Rows from block 3 of a small sound classifier, named by matrix and row number. Rows with one number belong to one channel. Each number is 500 + 50 x the weight over its row's rms, rounded and kept within 0 to 999. All counts start at 0. Numbers have three digits each. After the name is the row's rms in percent of the matrix's.
After each channel's rows are labels from the 100 clips, of 14848, where the channel reaches its highest value: "top examples" is what is common among them; "peak in band" is the frequency band that holds the peak. Only what is clearly more common there than usual is listed. The data: acted Russian speech (Dusha).
# convs1: grouped (4 groups) 3x3 conv (model.blocks.3.convs.1.weight, 224x56x3x3, each kernel summed), inputs within the group 0-55
# convs2: expand pointwise conv (model.blocks.3.convs.2.weight, 448x224x1x1, transposed), outputs 0-149

convs1.109 095:550535486527564551435562605487583517553515502560472403501526553474488490451518472479416435437474445437461519515454465529493537522417475362521533511450536527585573484518
convs2.109 114:554530492502469485503486401464469508450563535484539438503534404572457482471496418416442516382450547514500615421455564532590492463468525487474497452437423530497491391457409504462525519514501554474557480485511464519481484488495492439572439528482494499520517502560500645411609628474516536520556555600511486565554447507522580490556485520487504544482556547503505420518514515545589407488434580525444475506545474488588438523451503589424556497368529467360637
top examples: emotion: sad
peak in band: 250 to 500 Hz

convs1.202 102:482519515431461431437470449458469383382488534523389539469402552557465531467479480436416484498429500524533533429524451462522475501534551545526488523519479529477477437397
convs2.202 110:495418598581518445476450516493431527524443492450505397499491577522437509526520424479502514509404509472423471498458484531454433453488573432476620618597512453500454551459450447503534504473503472562472480440516619441508477475446348393509533414491473471503533557565489521572499462509457447386516562519531551454543630593615452462557522615584445397484467458453503508463588480411437491566567500453455453451472455572482436449467517411479428482447452517548465
top examples: emotion: positive
peak in band: 250 to 500 Hz

convs1.0 101:511468496470435455556506490543530503473510470481491623455480529431538600507454484436424482487383540515477553485527470457558577605506428489408538479433501537468520581440
convs2.0 106:458468484529527435574499483461541471505406531562457495554508558560463431553451488478531595529510471518476445570520508574484516479460568513547512556543479512576447521533536435523507525442536324471569421562458500527514442436556449492405522445496488619461590518473451496468516528562592432494542521483507531441447507454568552566413516518512540477423546516445431416470532422429477424392529472435570486474439409585484507430528586508453504519469487520579471
top examples: emotion: sad
peak in band: 0 to 250 Hz

convs1.200 095:476504485537513534444506429456478474540554495469389488505466449524532434445478438489496455499480506442505441537458525483582434491552468599410413573570468428493608464419
convs2.200 097:592446562481486518602405502485452504455467542485562359563479504561508421502422488338528510477456550499463580515542406477536480527479535517490540580509519439562501467584500533497585428586562539468540563390449574536609504427526493513505511606548484504373416535556497486504582498478582456477456472554578378439507477537583548410466550513557486415537475542470447506523454584544437438510562485527518407520443482529492542488510583549576606513438470525531411
top examples: emotion: positive
peak in band: 0 to 250 Hz; 250 to 500 Hz

convs1.146 104:529575409571534495478474455583612485468518519513548487501518510527426544518557499559501469459435475496527477407505402427504462405507516407443400468445501499474437549507
convs2.146 099:437537439480510498521506514431525498439468528630505507549479513559492520422452561566485461513540523593522410456480502517465394530566454536445536416577585404554556559562479394433428458507497556507516512451424391505512497495383419441443443401462472569515498550406490507497527505559568544557589533445563576559492499441579589562486603454470573509494438413471499471442477564508492455453453563483483536482513487538490576386518514495523585492548462469476390
top examples: emotion: angry
peak in band: 250 to 500 Hz

convs1.213 105:510566486583515503548555535562547487507492486499438513487402448536507513437381513490412574405401477431475482526437515515477544563503496562521434516548490580466441419489
convs2.213 094:465476503479546484495598486506528489554489375539453537512493488491505528608509494535469494532538553432494515525491485485474484576540517525421620518457513473457478477477562475512505472493542422461544490480396405520555512491517563517519475476474554446441518555564548535548487519536446517468530538485545509484576515545515539490600544487454536482487477516424558523419439537387434545557466488537520536487517489508505507421391459518502571466491399477437521
top examples: emotion: sad
peak in band: 0 to 250 Hz

convs1.130 106:479484445473506445487489554522530493443440458457472491423515441530459520564537473502562474405416550513407477405492530438429495453476632520501536413441414517509472441533
convs2.130 106:411456579561530515469498516477483541502525569438474521460522527584476498469540487487451479470523422417459513523476468565519541608452529503565567564531426572448510512501495495495455547391516426551517554480488500478494484463465510533468459535399508448514517443529477580492508553558446574483541503534470499517531508577524435442515518554522566572528571512470562495624557507534583551465572477508563580568490607512444487481565521565474525429481485507489430
top examples: emotion: positive
peak in band: 250 to 500 Hz

convs1.173 089:429436445474515533513553614473420541570525467456494443468481442470568452477506424457524445548576505549467572578529497475453432463480563565465456519545440480498573420454
convs2.173 092:420518470389432512438476548521579480537475466555413548425513530399465459438516458485481512416483542416447499426549485474532552581515451586573426474454479561488490506471518482429445511526428493517478540411522519542565466465438562523422441470479476577467504463532435466530478461446465550546469422503456583496476549479492485502552539496462452395491497446499519489553480526477429510428501513524438570523499519469493444627486552426501459466440460496478439
top examples: emotion: sad
peak in band: 250 to 500 Hz

convs1.177 091:412465449478453415477426425480460443486455514433433551455474504567460427401455567423425500495530497471489433455494559516542540553499487484435424502560446467538497415524
convs2.177 102:616480530542500436488467491520536487561479512402552465464496550511457449516564486489403456482530591527496507471502511501449450436464445533476530468511393555539455507400454371505517524422586411530502479517481494499511477542479492480488463414476532490425451539567536559560519503530538450567488549529553471497502513564530496535457553461599529560538419539518506367447553443605477481513543566468475445422493493454545444508573422517531439536431487572590572
top examples: emotion: angry
peak in band: 0 to 250 Hz

convs1.178 091:534482594405499450505483510471455467456556536526423468550465420459577473486463417504511552493447450529495537395543416500594461462508503405408490500588498473506470441519
convs2.178 096:494419506518520504538460444529451615549530606512542458515465499473448472462516481507542482541537555542426435527404484427447453569563552490436592569460496535402536481507478523434506491513566561520523536506463487519441476527499425467498550479537534534428589532450500508529466516487504502411471600555562533500455584667565433490513523598619535486571462511422442456522533447512517504505583441373586479426442517444500548457501519414581539414525414464525446
top examples: emotion: positive
peak in band: 250 to 500 Hz

convs1.2 096:415433434585442406547533515571514489555543501449495560459476482439537498383470457483443473438370478455521473498445488512499512568449464506479532456404512423484476493485
convs2.2 100:440578483580504450565491452512490494385491528536469467509434470478408510501542420534529456643498454475418520431515563504509464543440437600523483497474456512506463552452609555453513482471501479540457453550461482415494487437464476481459564541549455491481502568422516573492445514488490477438412481448484498444492533466433450557419476478483527495453429445503456406459503507368463521374518490428485483500440455477481518506514522528420499453482533503492440
top examples: emotion: sad
peak in band: 0 to 250 Hz

convs1.167 082:437525497482455461429468395526553365562626529516433500448443552430476447487474501481501481573463469463490492546494498458547472420523406458473452485506585461462526509481
convs2.167 099:512437558489519587554495458623422485501473504504455521484448601502451496562576404491600481536549540453460534533466454490534542454528532451436557534392584487461515474505491467510454521611566431546538583545533507434556522617519470519452451492438564555492567454560425486506472510463466555550541494432504537536602515479512516425524519473493600449471532493577540558544479439482501553522623525548401509439557558434578433499418494481479520408526458498491496
top examples: emotion: positive
peak in band: 1000 to 2000 Hz

convs1.193 069:447475453476480530465441434470477448406537480441401467471532466440518510464511561463511521474443543498453471490516411414543433438482444583472405531431416530436473494418
convs2.193 097:528513552397497529557547418483524525534417501495449483501549487497459392576562442425501480597444526506374464576429504512542490453467451487541591546539499481499494549428506491503466473516554509562423515504467532533438470477390477435394559344511506445505522563466493550630512501571460495414476554516544502498562546590575437491542531544619523423519453521473507386501565511495441527548556430431488531446593545600551574574457526480510401502536485474494460
top examples: emotion: positive
peak in band: 250 to 500 Hz

convs1.165 071:423569537575503457429445467546456470514523501485552441572621570511469490495503475459567495476417498483472496544549617480539482485543471436470411489552544416417495534544
convs2.165 100:610355579436395447467450544419536410425443476561515537523473495518515546592485546427544518536471386473503452619487463602596483501515463474520553447573575494480525446397468548555463524447592396413460519557481458473419412427471413398487411488528476465537484403536486437516552393453526513472561549478498425499526506420538486543545511597549416522548493498508506526429549487583492467534543512460588458432445493545539478472514492489567493448426549424492454
top examples: emotion: positive
peak in band: 250 to 500 Hz; 500 to 1000 Hz

convs1.186 111:530509515531451560437376508493488397402486441490416523434428500548403499466417501487495492471462528406486447528382445470461438542519491463465539466521502549494531507480
convs2.186 097:523526602541462548540538570512575468452534563567492506539562547544542535515470591542508493550410500413448570615522470481451512495513523546494433516621481589498531498474511560505599499504464526446573522476477467582543498530461584483490524544497496530468541561572511488492477476552542577446591529551529617454543590404556565535563647560612475463479568543594448474509475540417580496525489547471394518503446457488479484543524543507496473401495459622492519
top examples: emotion: positive
peak in band: 0 to 250 Hz; 250 to 500 Hz

convs1.204 090:464496481530531447534542518567509491558469484446479515416556520507529511466517523448453434461522394492469499446509499469421466563422564661512440597529492525583455429514
convs2.204 090:457576505547429509545479504454550448527477466477478565473475510496563412555509514495540433616505499527565446562498521468499548484571475459479435518553557431512519577477545553465527525470546489444471513545579460517570472500568526632525512466494516480543427460432529507531483457587466505430391441433571592468501482511542431425549419601479490553542557481490552492498404512452476528441576434393539475644496548501502619529502610525411590547478494444624445
top examples: emotion: neutral
peak in band: 250 to 500 Hz