python train.py --n_mels=64 --input="log_mel" --spec_augment=true --weight_standardization=false --depths=[2, 5, 2] --stem="single" --label_smoothing=0.2 --loss="cross_entropy" --beta1=0.9 --beta2=0.98 --steps=10100 --batch_size=384 --final_lr_fraction=0 --weight_decay=0.1
Rows from block 6 of a small sound classifier, named by matrix and row number. Rows with one number belong to one channel. Each number is 50 + 15 x the weight over its row's rms, rounded and kept within 0 to 99. All counts start at 0.
After each channel's rows are labels from the 100 clips, of 14848, where the channel reaches its highest value: "peak in band" is the frequency band that holds the peak; "responds to" is what is common among them. Only what is clearly more common there than usual is listed. The data: acted Russian speech (Dusha). In brackets: how many of the 100, against the usual share in percent.
# convs1: grouped (4 groups) 3x3 conv (model.blocks.6.convs.1.weight, 224x56x3x3, each kernel summed), inputs within the group 0-55
# convs2: expand pointwise conv (model.blocks.6.convs.2.weight, 448x224x1x1, transposed), outputs 0-44

convs1.188:40 47 54 63 37 35 36 23 43 45 83 55 55 34 53 32 25 54 52 33 51 46 69 52 21 26 24 32 52 67 69 30 42 63 55 65 58 48 72 45 39 56 52 63 26 30 27 40 58 52 32 47 27 32 40 42
convs2.188:44 75 38 74 75 54 75 45 46 50 90 63 35 54 58 44 67 54 53 79 69 44 70 39 54 39 50 55 69 50 29 53 62 61 88 61 87 58 68 65 56 51 60 58 62
peak in band: 0 to 250 Hz (97 vs 12.5)
responds to: emotion: positive (51 vs 18.4)

convs1.91:51 58 39 73 29 47 65 49 37 58 14 72 31 45 40 60 69 39 43 71 47 52 60 42 54 45 36 36 33 26 46 29 56 45 29 73 59 65 49 28 20 57 60 30 54 68 56 50 37 39 33 67 80 42 45 36
convs2.91:73 72 34 80 78 33 43 26 56 69 83 50 74 45 65 63 58 41 75 83 67 54 69 59 42 35 61 72 66 50 37 66 58 61 91 44 52 66 68 76 36 42 48 71 67
peak in band: 0 to 250 Hz (76 vs 12.5)
responds to: emotion: positive (41 vs 18.4)

convs1.34:26 70 32 54 41 44 42 49 39 98 38 66 64 60 56 62 35 57 46 52 50 36 54 58 54 21 44 61 65 24 63 60 68 64 67 54 53 62 50 35 68 61 49 45 69 48 61 60 74 91 33 57 56 61 47 49
convs2.34:47 76 31 80 77 58 58 59 55 71 76 53 33 33 61 29 66 34 71 87 68 65 77 62 50 47 56 64 26 47 50 56 65 48 62 55 66 65 45 78 33 60 31 39 58
peak in band: 0 to 250 Hz (78 vs 12.5)
responds to: emotion: positive (57 vs 18.4)

convs1.39:32 55 69 58 44 62 50 51 59 74 38 76 78 60 76 60 54 41 46 55 49 55 66 64 75 51 55 60 45 61 49 53 65 54 57 83 70 53 71 68 65 43 45 37 71 23 43 37 78 77 58 62 72 65 43 47
convs2.39:43 58 39 62 38 40 39 34 77 75 52 48 40 35 64 69 63 68 66 85 27 34 69 72 30 11 63 71 31 45 35 63 50 33 33 22 64 38 27 46 50 77 32 25 67
peak in band: 250 to 500 Hz (84 vs 12.5)
responds to: emotion: positive (42 vs 18.4)

convs1.127:55 50 57 66 58 34 42 63 55 58 54 54 30 68 54 37 38 29 34 29 66 43 75 86 57 50 52 75 54 55 47 58 49 53 45 49 45 54 55 28 49 66 31 70 15 39 30 35 37 50 21 29 28 36 35 30
convs2.127:38 57 56 39 53 27 61 62 49 61 63 57 39 51 35 73 59 76 46 48 38 56 44 59 41 53 64 51 61 78 60 69 39 33 54 54 97 52 43 52 26 43 68 49 46
peak in band: 0 to 250 Hz (87 vs 12.5)
responds to: emotion: positive (50 vs 18.4)

convs1.52:17 34 21 64 55 71 40 31 69 59 55 49 44 42 61 65 25 64 42 56 45 45 55 44 52 14 48 52 45 12 51 48 49 55 39 16 52 50 48 40 49 44 49 67 65 47 55 49 87 68 34 60 57 62 60 64
convs2.52:56 73 35 62 74 70 66 61 44 67 88 56 55 46 73 64 55 59 59 49 65 57 45 55 44 36 71 64 63 48 61 43 52 66 67 73 71 62 50 62 60 53 49 65 49
peak in band: 0 to 250 Hz (98 vs 12.5)
responds to: emotion: positive (50 vs 18.4)

convs1.36:35 54 43 48 44 47 42 41 52 72 40 81 64 59 45 41 70 49 43 41 60 66 65 52 47 50 67 60 55 55 56 65 67 55 67 41 50 62 32 52 64 62 46 49 99 59 44 66 98 85 57 56 52 59 63 61
convs2.36:64 52 37 31 45 46 43 29 38 45 45 42 42 66 36 50 35 71 61 65 55 57 73 43 33 66 40 82 31 48 43 68 43 27 65 08 58 43 47 61 45 63 48 28 43
peak in band: 0 to 250 Hz (64 vs 12.5)
responds to: emotion: positive (46 vs 18.4)

convs1.218:72 41 48 57 69 44 22 26 50 44 48 67 48 22 75 22 41 47 62 29 62 45 66 54 35 12 38 46 47 65 66 26 47 38 52 47 60 71 62 34 28 38 37 50 33 51 41 50 57 23 45 48 43 44 60 29
convs2.218:29 66 14 77 69 55 64 38 24 73 79 64 42 57 58 47 63 57 71 59 69 51 53 46 39 56 70 46 71 78 37 42 58 57 83 73 87 49 51 59 34 44 49 34 70
peak in band: 0 to 250 Hz (100 vs 12.5)
responds to: emotion: positive (46 vs 18.4)

convs1.24:36 49 43 68 60 56 45 47 64 40 70 36 41 43 75 72 56 71 75 60 46 40 67 55 23 45 52 42 45 31 42 60 46 55 46 10 40 48 15 24 33 39 53 73 32 71 60 61 57 33 37 51 41 61 55 67
convs2.24:55 84 26 51 86 54 35 74 78 56 78 39 64 54 37 71 46 77 20 53 42 45 49 43 50 37 75 74 29 45 45 66 76 24 29 32 47 77 50 76 39 71 55 80 56
peak in band: 0 to 250 Hz (43 vs 12.5); 500 to 1000 Hz (40 vs 12.5)
responds to: emotion: positive (44 vs 18.4)

convs1.45:39 47 37 59 49 52 47 28 61 51 62 40 13 38 68 62 34 51 58 58 52 22 41 55 38 33 43 43 64 48 44 62 64 61 67 43 56 57 37 46 64 47 51 44 22 37 27 48 53 42 13 31 17 11 38 54
convs2.45:57 83 57 56 63 57 82 19 63 72 65 62 58 50 56 35 71 57 56 71 55 51 54 56 40 40 68 28 51 45 62 38 74 44 58 45 66 66 54 83 56 78 47 24 50
peak in band: 250 to 500 Hz (52 vs 12.5); 0 to 250 Hz (45 vs 12.5)
responds to: emotion: positive (47 vs 18.4)

convs1.116:56 45 65 68 65 50 58 40 26 66 51 77 43 36 72 59 59 23 46 53 64 51 70 50 21 49 42 69 35 40 44 26 57 45 09 62 45 46 46 53 46 21 49 56 61 49 61 60 69 64 57 68 60 49 68 17
convs2.116:59 58 45 33 44 48 62 24 46 41 66 66 18 46 54 54 53 30 52 66 52 70 66 70 52 33 47 53 18 49 49 01 38 47 09 54 47 62 48 46 69 45 47 23 35
peak in band: 250 to 500 Hz (84 vs 12.5)
responds to: emotion: positive (73 vs 18.4)

convs1.48:40 51 35 54 42 52 48 40 61 84 48 61 22 42 51 50 25 55 43 50 47 18 62 53 53 23 56 30 64 40 52 67 61 63 59 28 55 61 50 35 43 55 33 36 55 33 33 62 60 65 22 34 36 20 17 59
convs2.48:81 85 53 56 98 62 66 37 65 73 82 64 64 55 75 47 73 44 71 65 62 49 66 50 58 38 66 45 57 42 57 32 89 53 58 62 56 62 59 99 58 75 57 46 44
peak in band: 0 to 250 Hz (98 vs 12.5)
responds to: emotion: positive (84 vs 18.4)

convs1.23:57 47 46 46 44 48 50 38 50 81 59 33 11 43 60 67 29 43 64 46 55 32 49 64 59 43 62 50 67 63 46 74 64 73 64 57 66 59 66 58 56 58 43 39 26 23 40 51 44 62 37 30 24 16 26 52
convs2.23:73 84 51 45 76 68 58 32 57 82 65 65 60 55 72 53 69 51 55 68 44 45 53 45 40 29 69 37 61 34 58 36 82 41 63 55 55 54 50 90 49 84 58 47 51
peak in band: 250 to 500 Hz (54 vs 12.5); 0 to 250 Hz (45 vs 12.5)
responds to: emotion: positive (43 vs 18.4)

convs1.137:39 33 39 39 37 27 63 62 58 68 50 55 32 08 62 49 43 50 36 43 48 47 83 54 34 54 64 32 45 71 57 54 71 65 45 68 77 48 57 15 62 51 58 40 65 47 40 60 73 36 19 44 56 60 42 43
convs2.137:66 66 42 78 65 67 61 38 36 88 79 70 53 76 70 65 65 60 53 62 64 53 48 39 39 53 59 68 79 67 52 41 59 61 31 62 78 54 35 69 63 50 65 52 30
peak in band: 0 to 250 Hz (100 vs 12.5)
responds to: emotion: positive (72 vs 18.4)