{
  "model": "sound classifier",
  "spec_augment": true,
  "num_classes": 4,
  "weight_standardization": false,
  "kernel_size": 3,
  "loss": "cross_entropy",
  "lr": 0.0023,
  "beta1": 0.9,
  "steps": 10100,
  "batch_size": 384,
  "lr_schedule": "cosine"
}
Rows from block 5 of a small sound classifier, named by matrix and row number. Rows with one number belong to one channel. Each number is 128 + 24 x the weight over its row's rms, rounded and kept within 0 to 255. All counts start at 0. Numbers have three digits each. After the name is the row's rms in percent of the matrix's.
After each channel's rows are labels from the 100 clips, of 14848, where the channel reaches its highest value: "band" is the frequency band that holds the peak; "top examples" is what is common among them. Only what is clearly more common there than usual is listed. The data: acted Russian speech (Dusha).
# convs1: grouped (4 groups) 3x3 conv (model.blocks.5.convs.1.weight, 224x56x3x3, each kernel summed), inputs within the group 0-55
# convs2: expand pointwise conv (model.blocks.5.convs.2.weight, 448x224x1x1, transposed), outputs 0-111

convs1.101 099:111126106105134123129138115139121147133142161159161145083098178149164145184106171125154151127108124163109158134107129145103122144142086133105101127139103120146079134156
convs2.101 101:090094131168115128141173102110078145127122134136113124110082146131143031134133145101107102107094088105093153123091109142136078137135115079100140109097130099130102105125082120085135111148118083139134158121144079170138147133126097122160136138125123117145167104092122154136143132115143121124169104111129157091151130103128146166140132113119
band: 250 to 500 Hz
top examples: emotion: neutral

convs1.79 088:127082131110115134100119126129107118126105117128132103104098108141092091089107113054155150156114142162110105159161145125159159121086164105112132122135135153112137100112
convs2.79 102:084108146174117146130185105145125145152165182141146125128110150135175097119113111145100130096105148067125138106138089136141114153149126127153144136142127119145128093108147127033131144139120102134169116106131137143163152138133119096137159118099137112138155106082112157102147133156135158130161135104129121161148161128122165139123142157116
band: 0 to 250 Hz
top examples: emotion: positive

convs1.216 102:134113168130091131120136128101148069173118110108135127107109096141119077111069094116135136127124107098151162111119120134108122123139147119089128118115077119128159089126
convs2.216 100:108081146126139104133170122059126111149107114098107139122118124112149144166123131188087099163170124100118091150160092140169151116104074122127124140165106170153167133171106136097135145129118111085102095119132103173158148121144131153128131105115123110116134149100152140147138114136146180127128096136164139147116103131092162137169141146118
band: 0 to 250 Hz
top examples: emotion: sad

convs1.179 093:138083137147086125142103132110182097135156126127108135108124098127111101112105130149124123099134126106171143141130114094093143100118120144098123108119074108198143105126
convs2.179 100:157129137123072146182101130090105047086093102133134133148111116159131129137108164168095135161131104145153118117107079139135131074133139118117123145120130107156159102120131182103126125127118117072116120086133087142146148110124128153101177119119097147070084190103157173133177176115158141111097096127147144172144136077084130140140167119099
band: 0 to 250 Hz
top examples: emotion: sad

convs1.112 093:125162103106097173111121128133124108111128130112114114152134091096126116112134114137114144159141070199128177112112112117130133097111099098167114117106120167132146149104
convs2.112 090:160095167091121166171098131066132145132140137119116133106130137136144122118108108149137137127161111126167112171080161142160154130131135126120144104098117163149109159127106155137114134123112121140115145089133095190110119125096129120120126135156132102096118090160098118123129130142135107141139105141067111115186098113134156143128168118146
band: 500 to 1000 Hz
top examples: emotion: sad

convs1.160 094:120118101103094075097128140144118113127113129154107118105131146122127123165130140155128060110154097078152085121096109114135100132122153115132166128154076114133116113145
convs2.160 109:130120104127097141137121084139147133116102125151162161114172136152110128091152126125131182131130112137099130103108125119107149119127124176132135130158071120194129171116123141156123127062166119156130114141149142133122086121116156106114100098082139102131128100113112145102135136140126101140117157124134153144159139137091142160140177103164
band: 0 to 250 Hz; 250 to 500 Hz
top examples: emotion: positive

convs1.92 117:108151126121149139118083150142143097073103128155139080113081158085137145146088068142114130108135120151137101142140135132140130119090157156152145130144158143121139135153
convs2.92 097:111119100117117129129123101112118103097102115143106112118116139141115097151127131123134120159152071113099154153116156122137096101123121138106122130143101115096095142123121106102152099099180128088137141121061128142137111090107088110111133112123071116118130092148146134108142064148136090111136120115149126053106116113143091138161130120121
band: 250 to 500 Hz
top examples: emotion: positive

convs1.191 083:133130140087125083164115166119068122068116131103141130148152109138125148140079136121167116138134123081116120163115155162123116122132117119122088135113114087152109137130
convs2.191 102:112133113174102157096136098098087111129147166156116146152108166091150109108114136106125131127103120107096142098156112107108136145119104119133139134132111124127126105105078148125100099144164103151104118110162151093143164148119105135113129161092141133135148102126153101139094151088134111143109142111108112110125163115105166158101081099083
band: 0 to 250 Hz
top examples: emotion: positive

convs1.198 089:177112130129081152130117119085146109113151145164123147132107120126100150130128108102134166146150148100198163150113138129106121073130120105112133121117096092122155144119
convs2.198 104:149140155127146144137165145103145115168143132106162150175128108113152125175122149168129124167107110120128118123115098121113151145145076081152158140112133144153162119121103139140094115159163056167092144137143130135117176136143115146092133141135115131120103158110141101111095145148114150116096124100123136128123132144131123103095092129111
band: 0 to 250 Hz
top examples: emotion: positive

convs1.74 109:171107114105129126144137129136137131162112116153122160116112131133109163113138159125122085079098140103106063126133115094129123083099130116120139128099128124070140087099
convs2.74 104:153122132190164148087128154127141145130135131137144117130150109139109148132087113103091150137142142140144122096128150136187134112104133142155153097119124132166095118095141095132145129154121119096137113129117125173127152103110115150119128150129148128119115138149148121117120127141137125139144173092130096131116113083163139128101170072160
band: 250 to 500 Hz
top examples: emotion: positive

convs1.212 100:129149124106162135144125081145113142138124126133119124105123142087088120104099084114154138140110149132142125122139133062142129144070071098118124109107111119105118091092
convs2.212 114:113159143194155119107155177099137131194109159122183136128145089129157107162135135177111127119146150126154144152138158148122141084134152145142126147125105160157093110137098114108157141116125112091151144126111127151119100101112143130117121128137107130135116136140135118138128145160123108136103146110164124119139134107135149107109058122126
band: 250 to 500 Hz
top examples: emotion: positive

convs1.86 123:112098127117093092096107104097072128133089187161194154145134172121156124156118136143128133145128134158104132120118131157130118154129121122104112115102103103132123133115
convs2.86 102:107161111150124168120152115139174122144120104123123107148139151112132141159151156149120111153150144158104135097104141117166129159168107168140140107177128151150109156154115109213081145110144133137093111167085118169111105160099136134107113145137146086147057112126130140144146099099180171153101175122113165225156128126097174155208144147140
band: 0 to 250 Hz
top examples: emotion: sad

convs1.110 096:121131139116129126143137146127120148150161151112136110065070129123126099138093150102134164126106137182098147144108116139109102164156112144121117138142120146154061150145
convs2.110 100:119098145174105129145178102085099157120142151139122144113100155123163063141123132113119103130098113092118163124131137149131112124119136102110153141122133086138117118116063108063148084156137088154131147141145088155136136128136102122117134134098123135133154100106121123126127132116142102118146106112130141093142132113126130146136118097132
band: 250 to 500 Hz
top examples: emotion: positive

convs1.162 078:110159082107141064112155148164116119126126141140121124134143130183132125147126125137144093140132085105140128174128115100181107141169106080121122126133107138127129101149
convs2.162 102:128102102153118104139133096132136143088105132127142122117155142155137124079153115144131159112117107138063152093096134096131137118074119145144100113110083115163154158129158115147114098131152122147127125092152116120161111135130147098099103100091139141116096092123097136111139158135119121087115139131124138164144126124086132107123124126126
band: 0 to 250 Hz
top examples: emotion: positive

convs1.214 096:110088099135099118140104128142117102123122132101131132110118096131096073073132160138137104108136104141122148129140088066157111167109101125104124133097113112120120087102
convs2.214 107:121097100118120127158099097108133122166104106143095113178103141120111130120131107124100126123151153158171109114115097115090121122112124100100120139143116122105086120138126146134089143106136127093095127114088075145125130132109122109119104139147084131082112148123176162145158110161121180142132153086149164171159170133134156125148137142118
band: 250 to 500 Hz
top examples: emotion: positive

convs1.181 091:123166147116108086127136137139079119071117147121108129106114121096126123145127087129148099127161081134119110119123182141148119129121083110136148118120135124063115157152
convs2.181 103:156127146161136144129153130129187143122152099103153123150122188163141112156133150116143133138097141153129150123141140135089116095091152106136132166186168158152121085086127141112128158144102108122136133138123127132147105165172159104134088166128132165114088126112167122112136127132077157113119101137077135107114123164089164113133115126155
band: 250 to 500 Hz
top examples: emotion: positive

convs1.96 099:072136147140116065105140132136105123130124136176127159146136150116131145157135129114131107126105084148121137125127149098114128135122135109085126040108115126140102108104
convs2.96 110:138097121114100093122141126136134120133107082140144131129129121150151176117170108146098105128099116084138112145139130108114143159150117072080146111132132094149130112151151111152111112108132090140103099115164110089087137133084084075164105074165092129118140190101129180130162149122129147113127133128149151178110129169152105160135134121121
band: 0 to 250 Hz
top examples: emotion: positive

convs1.170 116:103119133141113148175139137113147133110118118112113129124115089113079133079116136118079102090131141137136162139128110081122131108085076140123127106105115126097154124074
convs2.170 110:118159122155090136156096158092124108105096125127136121167157204104130106121146162124153156095142108178099171074135139136118142083126124168122115136164093108145136167104129113161100147159120119121117125157137134140133125143159122127104166160104124146140146147127142111142068132147120127137122139107103162128157175103106135114157122092106
band: 250 to 500 Hz; 0 to 250 Hz
top examples: emotion: positive

convs1.190 101:141099087083129142110132118126126140126156169161134110146144098144104139118146097105146138101091056118114125092113105125089065129135148121115145143143141128160135128148
convs2.190 104:167148140111147129120149146090125148151173148096145106113191102129127156155124148108125090138123082140128146151110158169128159143172128151112149120116130128128115163163102102143179129102151161122155155120134151110143173125107116116157096124192136162129127115167125123154121123147147145135125127122159113131127114139087151129123100132116
band: 500 to 1000 Hz
top examples: emotion: positive

convs1.107 113:134143133135119138133138121122135121168142113076117132101088088117095075091077100089152128135135116144137165139092144140136128153167130137143141164138118133173161151142
convs2.107 090:125128163183126155118173160090094146174131153123144137107095131131153092152121140149133109151103118088130140107151101111109127155169140077130170143062131140170152115128096148080140090106127095129106120127157170120135182105129127141126122156136143110146134146147112107138133141115130156083117102145087151140130119132075090140157114101123
band: 250 to 500 Hz; 0 to 250 Hz
top examples: emotion: positive

convs1.62 130:121111119125061091103121104102092092117107136142147154139121133107147127179151126134109125124127151100132125144109111104166119106130138109118094103072109106120125102073
convs2.62 113:106126129110112157107151126113110154098102115121134126135156115156152111106139127146111120114121135125109140098137100120113101097120119111141126068160126114166165112125107121096148135115153082133182131128131158147085115137158128119115080120130133150121115132103157172116146174147140134102121198097147162125171130094176132101136121093118
band: 0 to 250 Hz; 250 to 500 Hz
top examples: emotion: positive

convs1.14 103:154149177121153140167136144180142164160147118157156111136090113153143124104137151104152124140135138152114138138143158120164120120165162165137141158163143160130130166152
convs2.14 090:145128134136122110122158156110096128122146122106168107133148125163125112152096135113126120145094110152152154141050110094126132078130131137144105138091121109109103152133105133114128125104119121111110115095113129148142100175117123129105121091124148134123096132123154138147115126131168091147054143075112148147118067149116162065133139090120
band: 0 to 250 Hz
top examples: emotion: sad

convs1.70 091:161118132130123145154089124133133111122136114117113103100073100116087060096090101092108145134145120141144098152134141105155131104082154144163095140128132136123108115117
convs2.70 101:101121082131107133131167099115082150188128111169144079093120146088125092142118138128158141105124132108149136113127120081079101122111151149094099144140077117133098105123088131138134139132137134123128096118141181113156084133136085117108149136144127157178075125143134108112080132181106107145159113127154155125176120129133141125134127139094
band: 0 to 250 Hz
top examples: emotion: positive

convs1.222 076:129088109137128160116137135166117149186127136156095083156105082103082108089100102118148107122103126134142133104119124124109102093095096091128143103105117121127139126127
convs2.222 111:128177149146161173142160119159154116153115132160159146135099130127102154182131131151140166134119151148157130158146190177115134153163158138112172141183115161129123142157098145152120177119146119147149124159138105145141156109112141145115133133134175125094128125179147137151148138133170167133122160134160140166146110110148152170136152132120
band: 0 to 250 Hz
top examples: emotion: positive

convs1.163 073:187105095140091114116124093112116100157122082141109114099175094142130115156096121132138104120141126105174125091104092135137115123110131136101156107152111101108115094135
convs2.163 108:120117107113105140133124112142135132109138095145152147122146095153135106089134147141138121105142151129111135115105087093107156117091128130110126112149110121175128160117106126130148132142150158159146169125148119114116134107110152094109095122127149105160114127117125147137115126182120107138136171145136158113161124140136162127131146109130
band: 0 to 250 Hz
top examples: emotion: positive

convs1.58 092:136113103116129118153109120157145110140121086115191095160168103129110150175149144156179142120138111111146158148112123151113127109146153121143072111118133124131089107111
convs2.58 107:112149121138134164095119104138149152147130157150142187106143119132121120142120153120122115109141118093167120145097095108122123177132136116156158149105149177128132148108141115154097201120159118138084122114158139133142136124113148108146098099107135138134125133174156115127158121110120138119106152130114131098134126139126130093147095148085
band: 0 to 250 Hz; 500 to 1000 Hz
top examples: emotion: positive